From a checkpoint of a small masked image model.
Model: 10.6M parameters, 48-pixel images, encoder moe top_k, encoder patch size [8, 8], encoder layers 6, encoder width 128, decoder width 128, decoder layers 2.
Data: 203450 training examples, 18.0 epochs.
Rows from expert 6 of block 5 of the encoder, named by matrix and row number. Rows with one number belong to one neuron. Each number is 128 + 32 x the weight over its row's rms, rounded and kept within 0 to 255. All counts start at 0. Numbers have three digits each. After the name is the row's rms in percent of the matrix's.
# gate: expert gate (encoder.blocks.5.mlp.gate, 64x128x128), inputs 0-63
# up: expert up (encoder.blocks.5.mlp.up, 64x128x128), inputs 0-63
# down: expert down (encoder.blocks.5.mlp.down, 64x128x128, transposed), outputs 0-63
gate.32 073:092168115146119090136128157167115080129146143109083116181128144111077163102176213116095072098097140114164207117107142191071131102115043138089140122081199156180096080140077137129133114087112116
up.32 071:116191160165160111104174116180132070132120071129089179225119070135112106077120088120162144134107145190180168109075125104061109138110136104169108126157179076121143102162083135141102091165105174
down.32 068:120163118097144086110118160185099084207129137099124181061088085162181108107147070147059104091129146101150123097112169128161078128111114173088110115073094140120135177096114143124088087113149146
gate.33 112:168135121142147115114132120125117094161115161122080164138109105140152080108130188108191160136123089172145133102163086176071124121130129121177039105139134141090188105138140131116172146134174170
up.33 126:078157188131130142185140101178162137120102185105092112104124106115147104188123085087129123184119103150126134137156153123113147144119104071158112214159165146092113128145119167118171135131121123
down.33 110:109094142173116118147186175162143100165097140173110110109102160179085141082126157109123173064135086133191106132165167116119190090128141192149165139094128132118086159136081115128118145127136104
gate.34 071:186193068132077155163080112110154120133130147096062131179151138071134099123113125109101104130135125100150155110117089137156100074134068129131188062126172162089121180097231159081091109093135108
up.34 073:088141124139145109094184157155051133164114155145178145059103100167139147141149134166135209092139153090134145124156126098103150159113154103148093158175114129159068097151040090093145131158112144
down.34 080:113116138113168140152129141124158089084137094125134157097142143174158137141142145129075118185161091101146135174141160096154161057128117133064072146136070160111183091141118131158126152120126160
gate.35 086:112127156080137137156137170152115141105104147133165149149126115150131193104192124125091101125142144093156115154141147185176138150110192087178134129157151108115159112092118082102146141116150112
up.35 083:123178054087173113147152151133143109117066215129112107140136119163091171085178161077081123113080158169147149082122120136077177175125169083167143185166151092152152114104088120134086144085107115
down.35 085:110107089072101140117136159107098165120143129154160113091083090120193126164128129112155079148122158149133137097086140098123123206159113109099165129151149170128079117167126108231097079168121118
gate.36 075:124140051131082097148080141097113084092088123114103160078159132109072138155109172145122152195130091072077089121155121120177152137151132092109174070154147115147148108117119173119108159042127083
up.36 071:154113134087110091144119125106100155137103133090200098172156121168108127097146106160108127168135174124125093095154113158167125102123088106099181102146117118141092073079077129145157118072126134
down.36 077:121160139171150098139163132115173225164130175144164053098163197136110096126162176165158126076083097162175162107115105131114139087188092138089172100106063121114170094108123151100112131127113142
gate.37 117:125043086108196140133143122113155130168117105100182167104180117120161153123119092129119130125149170143138088115116150102060114130080198111118128123130163123168148130078147148128093081089146143
up.37 123:150178173162096101139102130112164104101157155147102079135084128132107116140097148137141130129138124152124185153123122177208136124166036191135108139152129100158108142195088071111140137171115148
down.37 119:104150145173145135161169180135178091096138170165111142139140094135118067121137080139129123206123094112103139081100081101118155125167155069143144161116172171067103116180188125070146090132133154
gate.38 132:120125181140161142090154084131151105155111148148130136143104096130181080099139122158091159052122125145112153126113117071105159103150138211143113143109144125139126137044091126087093161128132139
up.38 134:166115146136168129076069093174112113179111125154129152138099123156176085107142135138095160056118076137136108149187128112123121106118148189187149132118147070156104152075147106121087134123202123
down.38 134:144109059131149150123122125100113170145126071078147136114160095107166075130092184112111113108113129150186128152113134108061078168153121104088144092133155215196147141142138126142193121121167131
gate.39 127:140150139138112114100123146109115170129151128175152058149130140152076131110124130119187081161109139163113120024166087146109178135165140104130086171126149176086166116147152164156080082102173112
up.39 121:094102113109152126175137106158124057135103147090102209101101131087187130149155155167080144104123100103132140232095151107143082097094120140145159094107096074163102125117123068099180171158076149
down.39 135:081117158115132102137170170155148068144133177119102123128107104092132064131146144157080156128162132148100128111167131104195126135150179133097145110090160144112104135136134142094109164144156063
gate.40 102:140082114083089131129058132107124127181208147100093082122185126099108102169128109183155083129147162135108116123148168122162107129124166106112079121114150165095151173146136173144115120101145137
up.40 106:103123140180157122115160166180118124104067134166183145119054091173165172110142142080088165162135100111136171098108088166123172126105074142134156113141080077155126072133102119101192188157108130
down.40 122:110053121146133119135140143085142150140164052126131133068141106067145118159136111066201180210154142109102165105167156115176112046132123111064138118087168165161175144160090137141155088144126112
gate.41 088:145114134141098161091149174121125110152103101149111118089109122126094139132115099130188122089115141144078087123117136175079119120109139126127237177108119112135167096144124113099103144074158099
up.41 087:120136036164125116123153099121135098112213083090091108116132131104147130143115097131129117158147161106132098167126124054096136145144114148125123144144165146110129159183124162097134087175156128
down.41 085:146125103142095162115136146102057092154094073126120108198135154208107119148124123097147098138083148106166151159109093132108107086063170177159040167119162098161130143130127142140115157111141149
gate.42 116:163123112089141099077075108128134136139094147157107104131129128131193126128140071152136116176096143112159123115195111109140115093214116136143110162165117106111117157161165135114103131200142090
up.42 110:173153120072184108092063113130143111143088162161109120138141137166207119143118080141140122169093121144160089119166112093136107111198080120145103131174105138165091154155152128089095132177145101
down.42 123:090172078134085093156139075072167133093108070103145110146065134105125161175150093116184158085116072081112125134149204147091125112088152152133191086094118086169153111122092168165154089109086123
gate.43 104:142146093092129115105082150117138131096088122159129095125191133158173106097160151169131115118116087167144050129147090106087164128118121120122182108089128145155120127068179152145142115174136116
up.43 111:121112122170087139127181120132104095121133148088140132094097126153106173079084107065161180132163160118100181150144141147170126131128126096089117132134116137089106127225105101112077135111133096
down.43 123:122118181123114078118097139145168118171141102125086127131086105195148124126172087097103178131062063120144190139173122159169105145194122126070168130106050152115118158117153109134197158169124125
gate.44 115:087119190125112156130111130149117100149128143101115097093199174139139058135118185052126068143161169111138159119101123088132109162116134171139158154077116140129164183127112151143174160133090088
up.44 123:179113092131111126118158120118147125153115138179112102163061096124077185109126062206172176097098106176129095125153112159134146084147147080107097120170126107152102071127143130115089085114164147
down.44 112:091142147200133082086197103102173115180147024087128159110132174079174190091129118148153093176174147118146117119132150151063091167106124107149182078097158081122140110144109145152074142116141127
gate.45 052:171151122097149144143158135100060100082118159168060116205082141125085109155101137133102220080135122097177133074135132098175148160073083137155100114116185127112144166123145107162139178140114143
up.45 062:109090105145188159153112159207154106086110133131191070139138122131094151104141076172167115178191124128098127141144087155065138153095067087090179108139151127190047144126100062090132109106124102
down.45 052:135189142143152189111133174168090147142143128141128109196160123137056105116148175159063146126087099176124123078156100092166157140134144115168125050133131147137149094111112130052154071122166103
gate.46 084:164148118169110158155106125119113152138136193115148160126117136153125089173077102109114193116178093142104105091154126140170127201103138110104115187126174112152129120154167114145164132112107165
up.46 076:090142163095140104094164161168194144095102090116114100107117134103128120070149148114106062088109180110129099112096137127140158051151069198100148117122090141094137144081131152120145127126129090
down.46 084:120092114084155110089105106148091139160147130072157102163106140138175160090164126145170149155128149155173126087120145179141130153097083086072216193146106125139122107124094120169150104068150127
gate.47 130:138158126122132100119128126135134133171133117118145209126135189145142116102129117146083105097183099102105124090147182048115126090094151085077045146074117125138153178170167158132163096166164125
up.47 126:157139129118136129111104141147113154126157122151167206112141161138142125125127139137093111091157101087089116108123177028136102116081159092089049156089094134148133170157142196129146087159157131
down.47 129:134138114141147158162126126074115128120088138089108103139131157128148131103182150129114130125156096140192168160079173143118115138087105166168155094097186139207150104137145110133103131143157128
gate.48 125:143079175109078100135095210114122109130089154153098126234153106152155122109138155125137119145141063115125136100100119116124109130108146119131101139122110097065124096133150134115072144179170180
up.48 116:121147101162148171118178049129092139161160140085121111052124125113099146174132086124130131088097192129104156132138109112136140110174145137106128127141161163210120149138119122145164123067083119
down.48 125:109141141100131124090126136130074069061121142140116160144152083148157118076118109108102068147142170137123054173136119100160072119123153136104178129131102129128153110114100118111143090108131129
gate.49 074:150116110150103118079100137094143166083126091140086130127115111113214071125160136122170209100078111166110069150158156158115179092124123120161205147116137140051109079128135170136104132131101119
up.49 073:117110088098146147130153135179079079136140100103186189142096132150068166164100183146149111098123080103119125124122193112138112110121172119039107150105139118179122134183153155116168035082143101
down.49 077:142165176158083150153078122127157121142139166089087164104118087142174137125119106112063111140164107098097134109069145069191091163132118147142180140126172135083082158160137135101115122128149153
gate.50 058:109165161116098160104147159141090116168121147122140182107106178155099134069177146133121090116146119118104068087125087099164103074139135148151087091102163092127122145097155114143115076114119091
up.50 059:159080161126092123135082121111121193121159116135135161119146078145146170178129122128147144162120126130047157128139120142129178163125081084144055120183112103169128114145092093090156168102097133
down.50 059:136125122173141104123155138076101102113115171148110155102128124099190138081139072099198086080073173132091129086107136129136103138161118122091092083187147198146167139120110117095120115148159135
gate.51 048:147142183148109148130133154122188198128085131168135099042068128104080075110136129098113105136121182164184165095141079106218124092189107133090128128188157129084112119115154108161131130109142154
up.51 048:077124093110167126123175151106095052100102151125158170154175129113142139118134133161135147173144121132098091165131200130048129108075090103104099154059109141180158153086072161077130123134154086
down.51 049:128060131201110166130188108082123191084132104174156067159133115107163119198138108079133179119124095168122140144162096117074117127173081117125102100095176087108142088094137153087118102138095137
gate.52 113:101099129130163129177157103123148087205180062138126161134116140147112144145092144127075065154129147109126106145129154130147178094085114066103113132117174138079153136199116135108159144121146136
up.52 102:146124187143215142172127072086122111192154073129184123146122124179139120139075151106091054160100140071084126113092127140120158129078155059149112169115152133118146143161071137131151122144156120
down.52 102:160130132099175184117131132206045125112139118145120114208163144128117128168057094157140093134130117101177175103178115177065076134112126145146128187091146092133062083122157111095126102110093104
gate.53 045:146124154135158162117175108181130133140175127151116129203119140070137089132142197096108091098124111088112140119145143098102155108105123122161060112171131135119157091113135130157102115065100168
up.53 051:101191175138071138136143089079168113152131097156137133152131124089069107132113117124069180151098161161160129101171138139127085123135084164125159109155117205096168142144207129131100132139098183
down.53 051:152108132087079082158123148113130089101111084179126086114157100159112113087121150097168162143162085087124089158166149154086141106099158144160153163142171128070116143122153116149176160091123095
gate.54 055:139151176097147113102093129183073109085170064088108098196160133143169139109169082092161114108136138187158101153093135102208104129160109111163107128157118157077143087114115109124081148114120171
up.54 057:091127091114125118162135173076127190124090169160153145136152172125054132122167110198094150174184144150096153125128114167135124168118117126105069161068157072144086139131145101127180143158103084
down.54 062:112101179126170105144123136131141156110138154148136131114096135039155111083147082115113135083111122136088081110081080063118107111082101079142183075127140180105110148118151137114176134139178094
gate.55 124:114117130069103105108081099150137118188107081088087136131082129102107101138113068111107141151106121085159154177111147108185131102122179129137152178082112108108190116117134174145104141142145202
up.55 134:178072117128106151131106166107147119113197140179097105104108097113102109153100153201145094051155067137129137115106156072061137155119182086137184130163133134137135128150163076167161159110145143
down.55 124:204163144135112184121140114128192122115111129123087199081102184082122165100135137126114148155131149138154066118107049035106138128090157152156075088135120145110121151165146134104141162140145149
gate.56 093:086201090174149132124075110150066134118116121079111155128186135170170134163124113097144172123105102115178125105105130116172083118063094162153121160107166083073146181134093188073157147124128134
up.56 092:117100066173110131109100128124044100171123127145130127121176167159193145103123149131136120128154109070150126073100165124137149131078099180152120160068105124057170175105058141084151170151121102
down.56 093:135097098116226122163114141111152124119134118069138151096177151219138084144097125165058080107084152057143160086143134098145131115115117050129113124096144182130118173090164119139154118165115114
gate.57 125:079151114188165141157136129119133138076104156132137093109161161091148109102076138139187102122118112133111113139098118125186178110147192126253141149108165178071122092104150133137168126142147095
up.57 121:167121159113076123099115107159133122171153110116143127161082079165126150145189141123063137123131133132161114124158163126073116121123104127009114135148099055180113161132085119110086144109108137
down.57 123:149153120107139178104094155142106201115139136151119128160068204077127108155118096153077110139118105146189144157151113104083111091110120084051088142101108079116118129085176111131147135101122140
gate.58 074:130132169189137118139086091186142067163140112144065080116100125116127104132143077113102060152145165142147112099123092125181136125132098137139082105080141073202100090145172123149109163071130130
up.58 069:187082175074088090102147121107120171074095159141205117115107140120136160104124145138102116081131081096125147172159146125099070159123117069109178093174087155109115120130097126129137077132136114
down.58 072:095113150130140122114090094140146098144089167141157121126069098139165175129085152098134140059134143109121140066092157119104139123165150132047168126169143129151142138112070115092086140162180114
gate.59 078:152104107155083143122120107169090207164088132126083122119134093143180133173119187115153071087077149167154142121142139168090122131121227085113157177127125186119143150104134112142143194118106139
up.59 078:163164121082173069112163161123146089120149127125147136092091194088103090065141112136122154162126141085125094133119150100196127111111087169115103033131108106114146160180118144066152126161139089
down.59 075:101102090168143065134095115200064138127093151077099098168142134154108141140129188110168134066142085130159120114138096145089096082095157151208125186119115127164150135135097131138116166098124105
gate.60 069:166123153133161178089161136101128120072099096133095095204157102067105124158182088087128112109130134119149083148127141140139145083107113128176068151095112143151128132087144186111135159122144118
up.60 059:155122114061113101139134144153083146147089142192129122143119156135084141095131144095122080155115150104112124071069083133134133159138163105148103129183132162132100073172164108117123082151128124
down.60 065:124120145098099164100142141149134150132089082098109081110111136116083110154152117091141168160124075108127105093155101105154149152072101151113102156110171054143147121124129136080122179200109145
gate.61 124:121101098115063100117069087149190175073132117093132161163108120120174182128186123132220093190120078149144145131094062151114115138177129108112062084164138053148107101128109070122121125138114128
up.61 122:136155145122179147134168170107099051155071150139127073088160138140047085152087096126050175083147166102099145149167196127168146097087141134149188169074116183112138146122129187112152137125134126
down.61 121:100135087087167160123127168138110104147167138164154138166130177040113132155173123125132098139136145142166161174109042164181088157119162113091134106098153082166165118130107128139163111166144086
gate.62 121:105097096117105162105070136131102188130124135159111102084193133104170165126111079113167101126109121143088053147095149100173148178161123115159154106148090107159160172157129127117105123151131074
up.62 126:106112094114068147144078117128113154121095119174085084118185130113170152130118102137124112134135132130062058125101144107162126191141122107143159107174095108137141176161132130115106126148158067
down.62 124:197154129119101087108175073140203077129126098172113171149061142172143130100122116118104117173113141051161182090117126109105151099144119157104124178157133088095154066065086153093125092103178185
gate.63 060:111130182137114153110100111131135068115131124063103113098111109145200151144114104121141126155098174098148175224059126147112144125137168107155110201170112135154148061071154134142136066097136141
up.63 063:115140111172115110163138131150159148124111149167158074133108148115095137122162152108124127052156118111098148065164181120142158109118101160103191075102126128055066205157122103110068179144116163
down.63 066:099128069162168121152131157162065141124118162148192118104189107192115101129151180133108114150173084170133142138104130109096136127089136090136131117144117110124101088158186115106094187103115105
gate.64 050:130104122137047136176113129135087118136175151123134096094126101146166125144094007141120119124138167106128112077106082117158133139147097180121153131158135155180088085149089173140134136119103087
up.64 047:130100197126109137093128141113149183124092158100138183148068140156112139087153216087124122111098150166061126093142080149076086174120080084147095193134089145117141175162191066121098129115155157
down.64 052:147089145139127040200161082119178120132112118146117083128168183140111103116178170147142107082083118125178089128133102166146083072201157109142098178120126207126156135157180118093100085150106139
gate.65 046:136187133132047173123099131103130141131158156151075140146095161099053116148121241111160137130126125109138086130135090166157128116162085134182119140119088164057153104151137119118121137131116126
up.65 049:110086128134153136126098178112142101078092148083085133134092151125125177169124140163154115119165137084100136093110140142079135105121145114075083129098131168097117142134101112080160088144183163
down.65 047:080148121125167220103144148190150114175154127154123099118106113064154169112154162111125152130079141145093164098142135129179131093184099117038182130157134162164163140102093134085124095160103124
gate.66 085:064142063157149145106120083113125121079113208152074082140145110082085117132132122151114112109094160164118138157165103211126127136170137165094153114135178167101134112182160146131143140136132092
up.66 081:123115093115172159122105099070114142115098162158083110172106127132119136161107118129127089129102125176166148108122078197160083146175138158102167118142088151088128144132189119127174200110117103
down.66 081:119152118116153079132092126145162135122125140100095095154150087203118150105147068158085109115123076120125070182189155146171107130106111114108119131112120118126142158119061123154240054131133104
gate.67 129:164109128148097120121105156150129135190115121135143105126140107134151134149123144152070154167164091124148054135122068159140155085091186194107108124143155088111110111077136119183126079119139107
up.67 127:101130136105110115132071122152113152136154090139083181160057145173080116111135106057129149165116151147181100156176123145136067155126124139080094142131132091131200129194160131137099107143119144
down.67 120:126150185098092165078067150147177143104110187131115107129091122099095125103139063139034094163129156150053157080121144158168089128197094155158116152133111175105132101060162120068084125162125146
gate.68 049:138209122193142145079150112120139163101155065152154100168127149100146135081151140094072153104073097157141164167208140063148097103163106133179083071137122102110162125109151165078107132166123153
up.68 048:088129181126120125140105086095113097130111078065179140112125117148100122131116119164169117110157138088086132120157129180203132138131047161142146148102153100081107146129138116143083161073134134
down.68 051:088169134068119129103071154103170128083112072171174143157109152159112129134092165154116176164167119156088087135101147132133143134138160175146114093162141148123131122156126125142141102104181144
gate.69 055:140149137093062146140128138151129063146064164105142101080145181096080110127097221125131112103083124124134128118105112091163143132171110122097161165107154113097162145139118090169092142119114119
up.69 061:108173132095125104107170141119219108095099102055126163188124139131177109133136139130140109163192109062122143116121145119074175108067116147148082108089142162105104121106172142065148176147146076
down.69 055:121094169176136160115082149148065097015145117131125142156127096123182115117134159118109136105097159092135090154169079121164145047164153080067152145112152123101136143136108126080117151131130117
gate.70 107:093114161141111118180113138070152093171133145136140044176190121117157105085125093095131113133175172078174134142133076109117146083086087176131092097128153106092090106111172153141156145131164119
up.70 106:131125154165122155182081106115122140172130095116163069205176110112161115084110104127143098102189151103195125156089059097111176122087143138127123127158092139113107083114183147121117139116139111
down.70 113:124111085104151164100159122126083091124142128082123204152135137143157161115184135055153174084151064163145122167169137155132123129069204159127064172089096043173150124021126123163147121096133161
gate.71 100:137093088075153125059109138074063160085127078128134108078135128125171119109150091095097200095154130168111072159157167172151153137100160109102115127139159133173105168028133089150129149120170167
up.71 099:117082108075157105102125147086079160088123057120112129122132157126159101118149082080094196109182128185137071130163140173153141137082151119094115152110167108187084191038112117140123152116158154
down.71 111:114120145096089125155146113190131117187119098156112154119132159162044096117131196146127142152146135133131138140067157097145123076164167135171178160091185147078137123125121103134138123127169144
gate.72 100:147156198157097101160080164143179114185123125102113135085079084148141111118149119215158091072162181120078208150124132138149175124103156054143186082070177100121104131091075129151125128114124099
up.72 102:097143097143130133188196100144126127095093141121163139107193168111137097109114141136113122127082190129111059103119142111053141118138127114086096039127098163142133176117121160152114084142097110
down.72 101:100111112115151097141142140143140078165151149166180107154094142126124129118141119100097136078132123188136207134126136187100124176111122152110187125088069068128124105112133111149107145071039138
gate.73 037:142117111125106150126118119066110157116164115092141089076145134123088156112125096158117092104112147089101204124145089116125068129114164129131136125143135190068158116174148098098104227134084097
up.73 041:127048158086133129111120122125144101092059151111110116082127079173177139155169154103138061132111158105153175205092075120093109109147166090120140154119063165049172132166133128097111151126117152
down.73 040:168162055139122143137131131100097123124095118148118144081088095130111114139131131141140105149139135165144118151119082091166149179123109141120115185152083082112105114143216132126128186120075134
gate.74 150:162141119127183130080125169110123127123134149156179071157091161106100106136184082140087156143127154197103086100146169140146129102137107158066122128164108063136137143098136101156151126137103147
up.74 152:094115139133066102181137078157120120142109091100088155110167105172152131108098172113179096120124107082165174159108092112103123143112138112187143121073145190143108117161141138100079116115133117
down.74 150:145132166096110096079150133063164110167184100107119090172175147118089140132157145113068162073160090115116084123177124136146123067133193116213150136153133131138163050076149126114054103064114156
gate.75 140:128155136137178118096104113139177123135130089174164118202088158097122102094151113089048132140142119100121160106127133120145106109124122110151072093145141033097146182171179069184085108156141151
up.75 144:145107146115075115163150140109115179140118152083105180047181129159145144145125142168194154121118159149098056141105131110113198136131133156103183130094086151179097071089105170074177179125110124
down.75 138:181158051123153148152129149118077144176183142148079106110109112056095161123156179140159103114135127186118153158139087137124159076109129146174104114097146106162136128121104145143154147118163161
gate.76 171:133092115157189076094113131124139115140137122067086132119125091103155129117162101113124094149134141103141142140133121141114065094112198107133075092123099164077087130114126144154087058141148109
up.76 177:114147129106068174157135140148119161126120146184166148123148151153111128148094169160120159102126110156127113116097141130126185179138055145108190168144140106166174143128133082110165194114119138
down.76 167:164146088127129145100144121104109160080103128122096091092091152121129102187105103129167109143152186133123138158130133119099139092158165130079124193087159126081142112202108136184107114095139131
gate.77 096:102129118154150123124127157088148116111123122153129135126129102167084198189078164138115107139188089112114111156133144116176101114135125133068175167078093112129132101195161124161126114159122152
up.77 090:108157175155189102131153161084138152133116116141107090155083126144099205082131113097159083081159173111113095151119116123129088113122158144135080136132113068098128077154188091150156070181152105
down.77 089:136187070119179105094113135136118194150122134166071151118076150098109118104139112108113068165129129152099151114107170118109134150066087141122155134144126126131117157071116138092132098130160184
gate.78 069:094104104165162106157118127126095140152104123065087134227161116146155136142164160137164123142122122116141120143124126140143127106140112137190109124067157116163125081147167082130137119086148157
up.78 070:084143117146134134165119103122076184166113112115122163255142112129133125141151214134156125088110101142128106107136122134111131142146151115162094094101121103162146094152150110123150152129129194
down.78 072:117130103087167056115082120134154074153078127151087209117104120152128076168066121154101098168098141113175140147094185091176135088138149173148082145103122120136116128151099122141117078087172128
gate.79 072:123122136081109201159168176125123118140095095147171018172163128053100104101127115177145156065127162145122150129087129152177142192130080144125157059141086170148157148115138093167128143123109121
up.79 067:100160156219077144160123100105144127199125122111111215103100141103131139151113182090138100169147107159085116108132098150195162099128109165176095142106136125136085119135137140092172123109084097
down.79 068:096099087168081097163100088102141161127126066081103118106182113168214162158102147129081114107185092124132154156117164122166107109091164173156042143098111135143154145150124131195092159164098162
gate.80 088:141178155136150173150058117151174102139103102098138156160111137077101106150189106070093121118166135086098136085175133136180108187100154107150080121125154098110167095110168137161155222075179141
up.80 085:134080165055093134060150150138097124132144157130140165123139157198111138100108166144143158175164108128090069154166151123113158133138062120133132134171093138128110150191113103110106065152109069
down.80 085:092119138164081113141175168071139094152123163124115172208029135063139102154069120094176122131125115200150116120095111198088129123149183119116122142092079107185143127088123132118122141141102111
gate.81 043:106138104130106125172136125141165101153124137118118112167112110131124164157144176136073128138139106108084137083140085136123174158096144128142123076097098122121107126114174116172121144072116119
up.81 046:131094114145167153091163137173100190126124194176117067149136085129111171141147127112148121071081110123135171129169127086102178138143111107147162067206084157157085072142089126160097152095142180
down.81 047:139121160107130094170159129130125076124117148106107148104125155137148073119214107184073136110120145141131126103108185105132156114051081094091119106046125106094123171147209144085171149123172119
gate.82 080:154139158111093185075100144145188157112184160070155124102099102115110100133169108162144070125126140125117094137082113100110198125131105102055232127131143192109127141156083130151165194143134161
up.82 075:157145162152140167120150124156166173148118149108155121108154119117142154136116111146156078165119167120120128089086101118146173129148154071069186133117132221088060159088073100116134101131139135
down.82 079:151094122195164111103144149128080121127108141136129124143115088161157155159120110089138111195121051083165135093124129150155203102170112192104147138175123079130056103153087107049094164084146138
gate.83 123:139133145108090161084118149092128123167132123061156038119149099131132133139078069113115089111129163136126118133094166068065156162140110101147085137122133086111167125144128099134150151136063150
up.83 119:128152171129090131071114149150111141150135124069158020100202111143139109141098064106112098106158163119119095113102150075105159167120068099147091147123154064123148100126143105135169155125098173
down.83 128:148122162094106106152168103181143090166121140175133144200125118163205158150127144124119158148079116163051113106082143103172117145119132128131066152130140096090112106110127129161103185183162170
gate.84 110:097164105065102104087126173126134131134136154121178183181186096093145160142121036128159150151122151125163127164169122095128153130172060141109096136142107121145133114103033174114148116135124090
up.84 110:088120089152108129155089100155146135096126093110169172107145144141145199162138151115092125105088161109108114134124142170078115173120166135184198140160152061108146099090122093124093164109107188
down.84 107:070080171106127126125109170121106064182177074119163113134142191116132115099104141167145180094106129144171127129124126161138086049176196103118152157146132113114129129138121138153055149128196112
gate.85 129:137136147163147115079110161157071088130082099095138136127143107114128124103120143057122128144091161146090087179173105118123200094076148190201064071138138084075109110114123159149133122155148163
up.85 131:137102116104103143148154084088187153125168163146126134129116133139129133162118136197136133111166091080162154086096141132150063154187121070072201168107100178178148136119133076119122113112107114
down.85 140:119099151116121016135127116129169115089142151154135136150130145147135113137129112114111158156156128119081112175107125087079137171109153156159066068176080148116087103156094136084127138129109124
gate.86 091:142123122062083148183102162165103154133081061145136069117097166140105113149103081135112127081097192125090096108149110138094105160161175126143167144168148195153129109135134148106110133103174141
up.86 088:082100158113136129095153089134124121094168143140128142175178156097178092170121082137133112151081149099105103116073084133176151140148115135109157106176131166134127188116154159123162139158094114
down.86 082:183147159094101078134169137104255091148146115143103135042141150089102150107102140180119158144165112138110108166134158108065130149117152072146138077106082133119087100143120128162116174155136108
gate.87 042:157121208143105095100144116061105040142135106127122058119099119122083081058130094134135152109132123105122069131114122130116141162147104128137202150152105145187097095084199108097063169105164164
up.87 050:149077188108129144105138123117088134160114117115184107121150079120136106137155084146125097102113065075194146107098155133121146129122168142110213096120183143089089140090146080146156109092108184
down.87 052:135112140185079108175115177085105132142099119065103139030103176164149157159163151182111135116096070116134149141169147143142183027159145118083183180137116155120126114146115144143109175171109135
gate.88 082:096115070142131087153158095113117094150176131148128162187044143089180159153092112107090117095122179137077175161104140142072167173167106150156094158141094174175100151084125040168156111129139160
up.88 076:161143229083141101127105124092129122190088112124141086156137154145124073134096198118192150154124154110148128185078146081104153189138168095101125107114140114092153129197130181104118135120129115
down.88 078:199133113118143123128111133189097118123184130091158102171176082178098140192181146146147151127141146122132118140165039088096100161110142067129101132105156194118130140134090137121128130076111138
gate.89 054:142163142122114135172111125157137117120128142138146136128113130132102134136100138115161113141101129117071118137125092139117144167158152095211099133187143143128108170180101118075127079136131104
up.89 059:114160145150166095140102093152106117122155125132126100123096156130146121108092146128100146143137085122145069113191111146162082071083113139018059111049132140158115114069159137102163139149135157
down.89 061:078151143149137107138150131190166060126119138093119189091136109134079115068099095114118119107112123192077125146116157108131166105126179143103068070123122087085126139119104110071098100154173126
gate.90 128:141147131133073060138124192161109097123146090142082103145144120139125113129102168127127103138135162192189151087120137079151116109114127079141049104124175137050101152160090099154129092150148179
up.90 127:105124132107205199103135082083136148129110158096172175126146137134137143143189111111113144134112114067052128149147098182107105154112117176115169156126058122187180095099156163126123181110104086
down.90 129:121103125072175187088107130117044103115132157130167143108119115079107158108054088125191128092152180155108144174122093147097083131106163090089153186136134091145174150119110114161150080106113131
gate.91 099:115171126180091105140078118108084158148144098142135177153113161168115109102129137143151131157153167101066106105025132131161092099077146201128083090108193187184136185151144096146174071125129153
up.91 100:101181103140137089116112121136101150076150097121133120098172182136150130046156158124135137095146132193109082159065178156138095086097198127184131068114147096200176107175121100163116109130143149
down.91 108:118174128072170114068083163118184089136099117135157053134159121051101094154177156118173167071141076119135178093142129152097129166133174106145157080089108130123193146084118138109130073154122096
gate.92 078:200139119156099118120149088137144077095128190131133142135118110093179156142120157122167145179141136081119140114032123097073134135108144120086087065195118065101110120102132127138116103129146106
up.92 076:092124143117163143106082142119097140148064146099080079097139180159110097084129159116127069095096167157182131168144130124149138114104093134149145159045132145138151159133113150133166162097067136
down.92 076:084099119091216100107125152131024080087139069124192181157165125143145103145155152201148086101110130167111130138117129153124135139141101130089152141084156138132119138115086133095119107156170108
gate.93 133:106151191085088120106134108076123093159100102078165151114188100139137082084099128073140128127140140169150122158142130152172120116111143116154162160112069079089142161091179148112125069125162154
up.93 130:136100046188133152138102154163113143100140158192087104159040160138115159181142157173128138122099124070103120067107133099099093134152145147106089114140155156141124085142120107145112226131131094
down.93 137:124134061126157121129062177148140158107127137125085158078126082140125133158124151162157115119141127138098145149107122139108138183156117197194136097198114114126120116156098124172104133100121182
gate.94 108:146126148095144133146143151104151139166099139158155177124135140144230085134075115051154090110079111128112165109118124109148088136062186156168079093191092162160121101150139146101167101105141152
up.94 108:088147087129145124133094179140158101144098151087156144105158132147195126136118072096153081124167161057122166110131122124172115095082182156186118104117091163122116103106108179097127101154147120
down.94 107:079154094168204150096108131108085133173104109180150109167104127092122122160096169150209194094152103117105133052153090103075074135104139144153208111176130188103115151094109139158096147126119103
gate.95 112:157153151122153148079126141172221117096107139137101047128126116093129154077114129088121136101142144154110115192116092116136101166133095110176177059185085092141111121102106141110111092146149125
up.95 112:134140149122147161096081145152230138085114146139095081106121132097105132080136140102124137077124161167099090185115086135143103161135093131177195058180089068141135110087134130088110112141144133
down.95 132:125047138115144169088086154100068162096120107163183152185134151131096152144094094089135226161113132137096132130127163139127110162146087114107127138190137184088060155166121098124160077097097099
gate.96 072:153099061118064099091092141089134118140179156180130105104159108111103110090094163089176117097121130091160105185136079122123148123147140156196153170156134089107133136106102182109073171068109121
up.96 086:209128093119097114120108111017100122173133168177149123107090169095137105107101149118157140120135140112184085128122104190212122135128068142099147101109159083205109121088171099128114120090078111
down.96 082:085122145163076117117131126120150145139095108053129102170137140183147135039149116148136113167139139122122140143098116150098125176130087082145168122131094142130099145051110144183070126221148098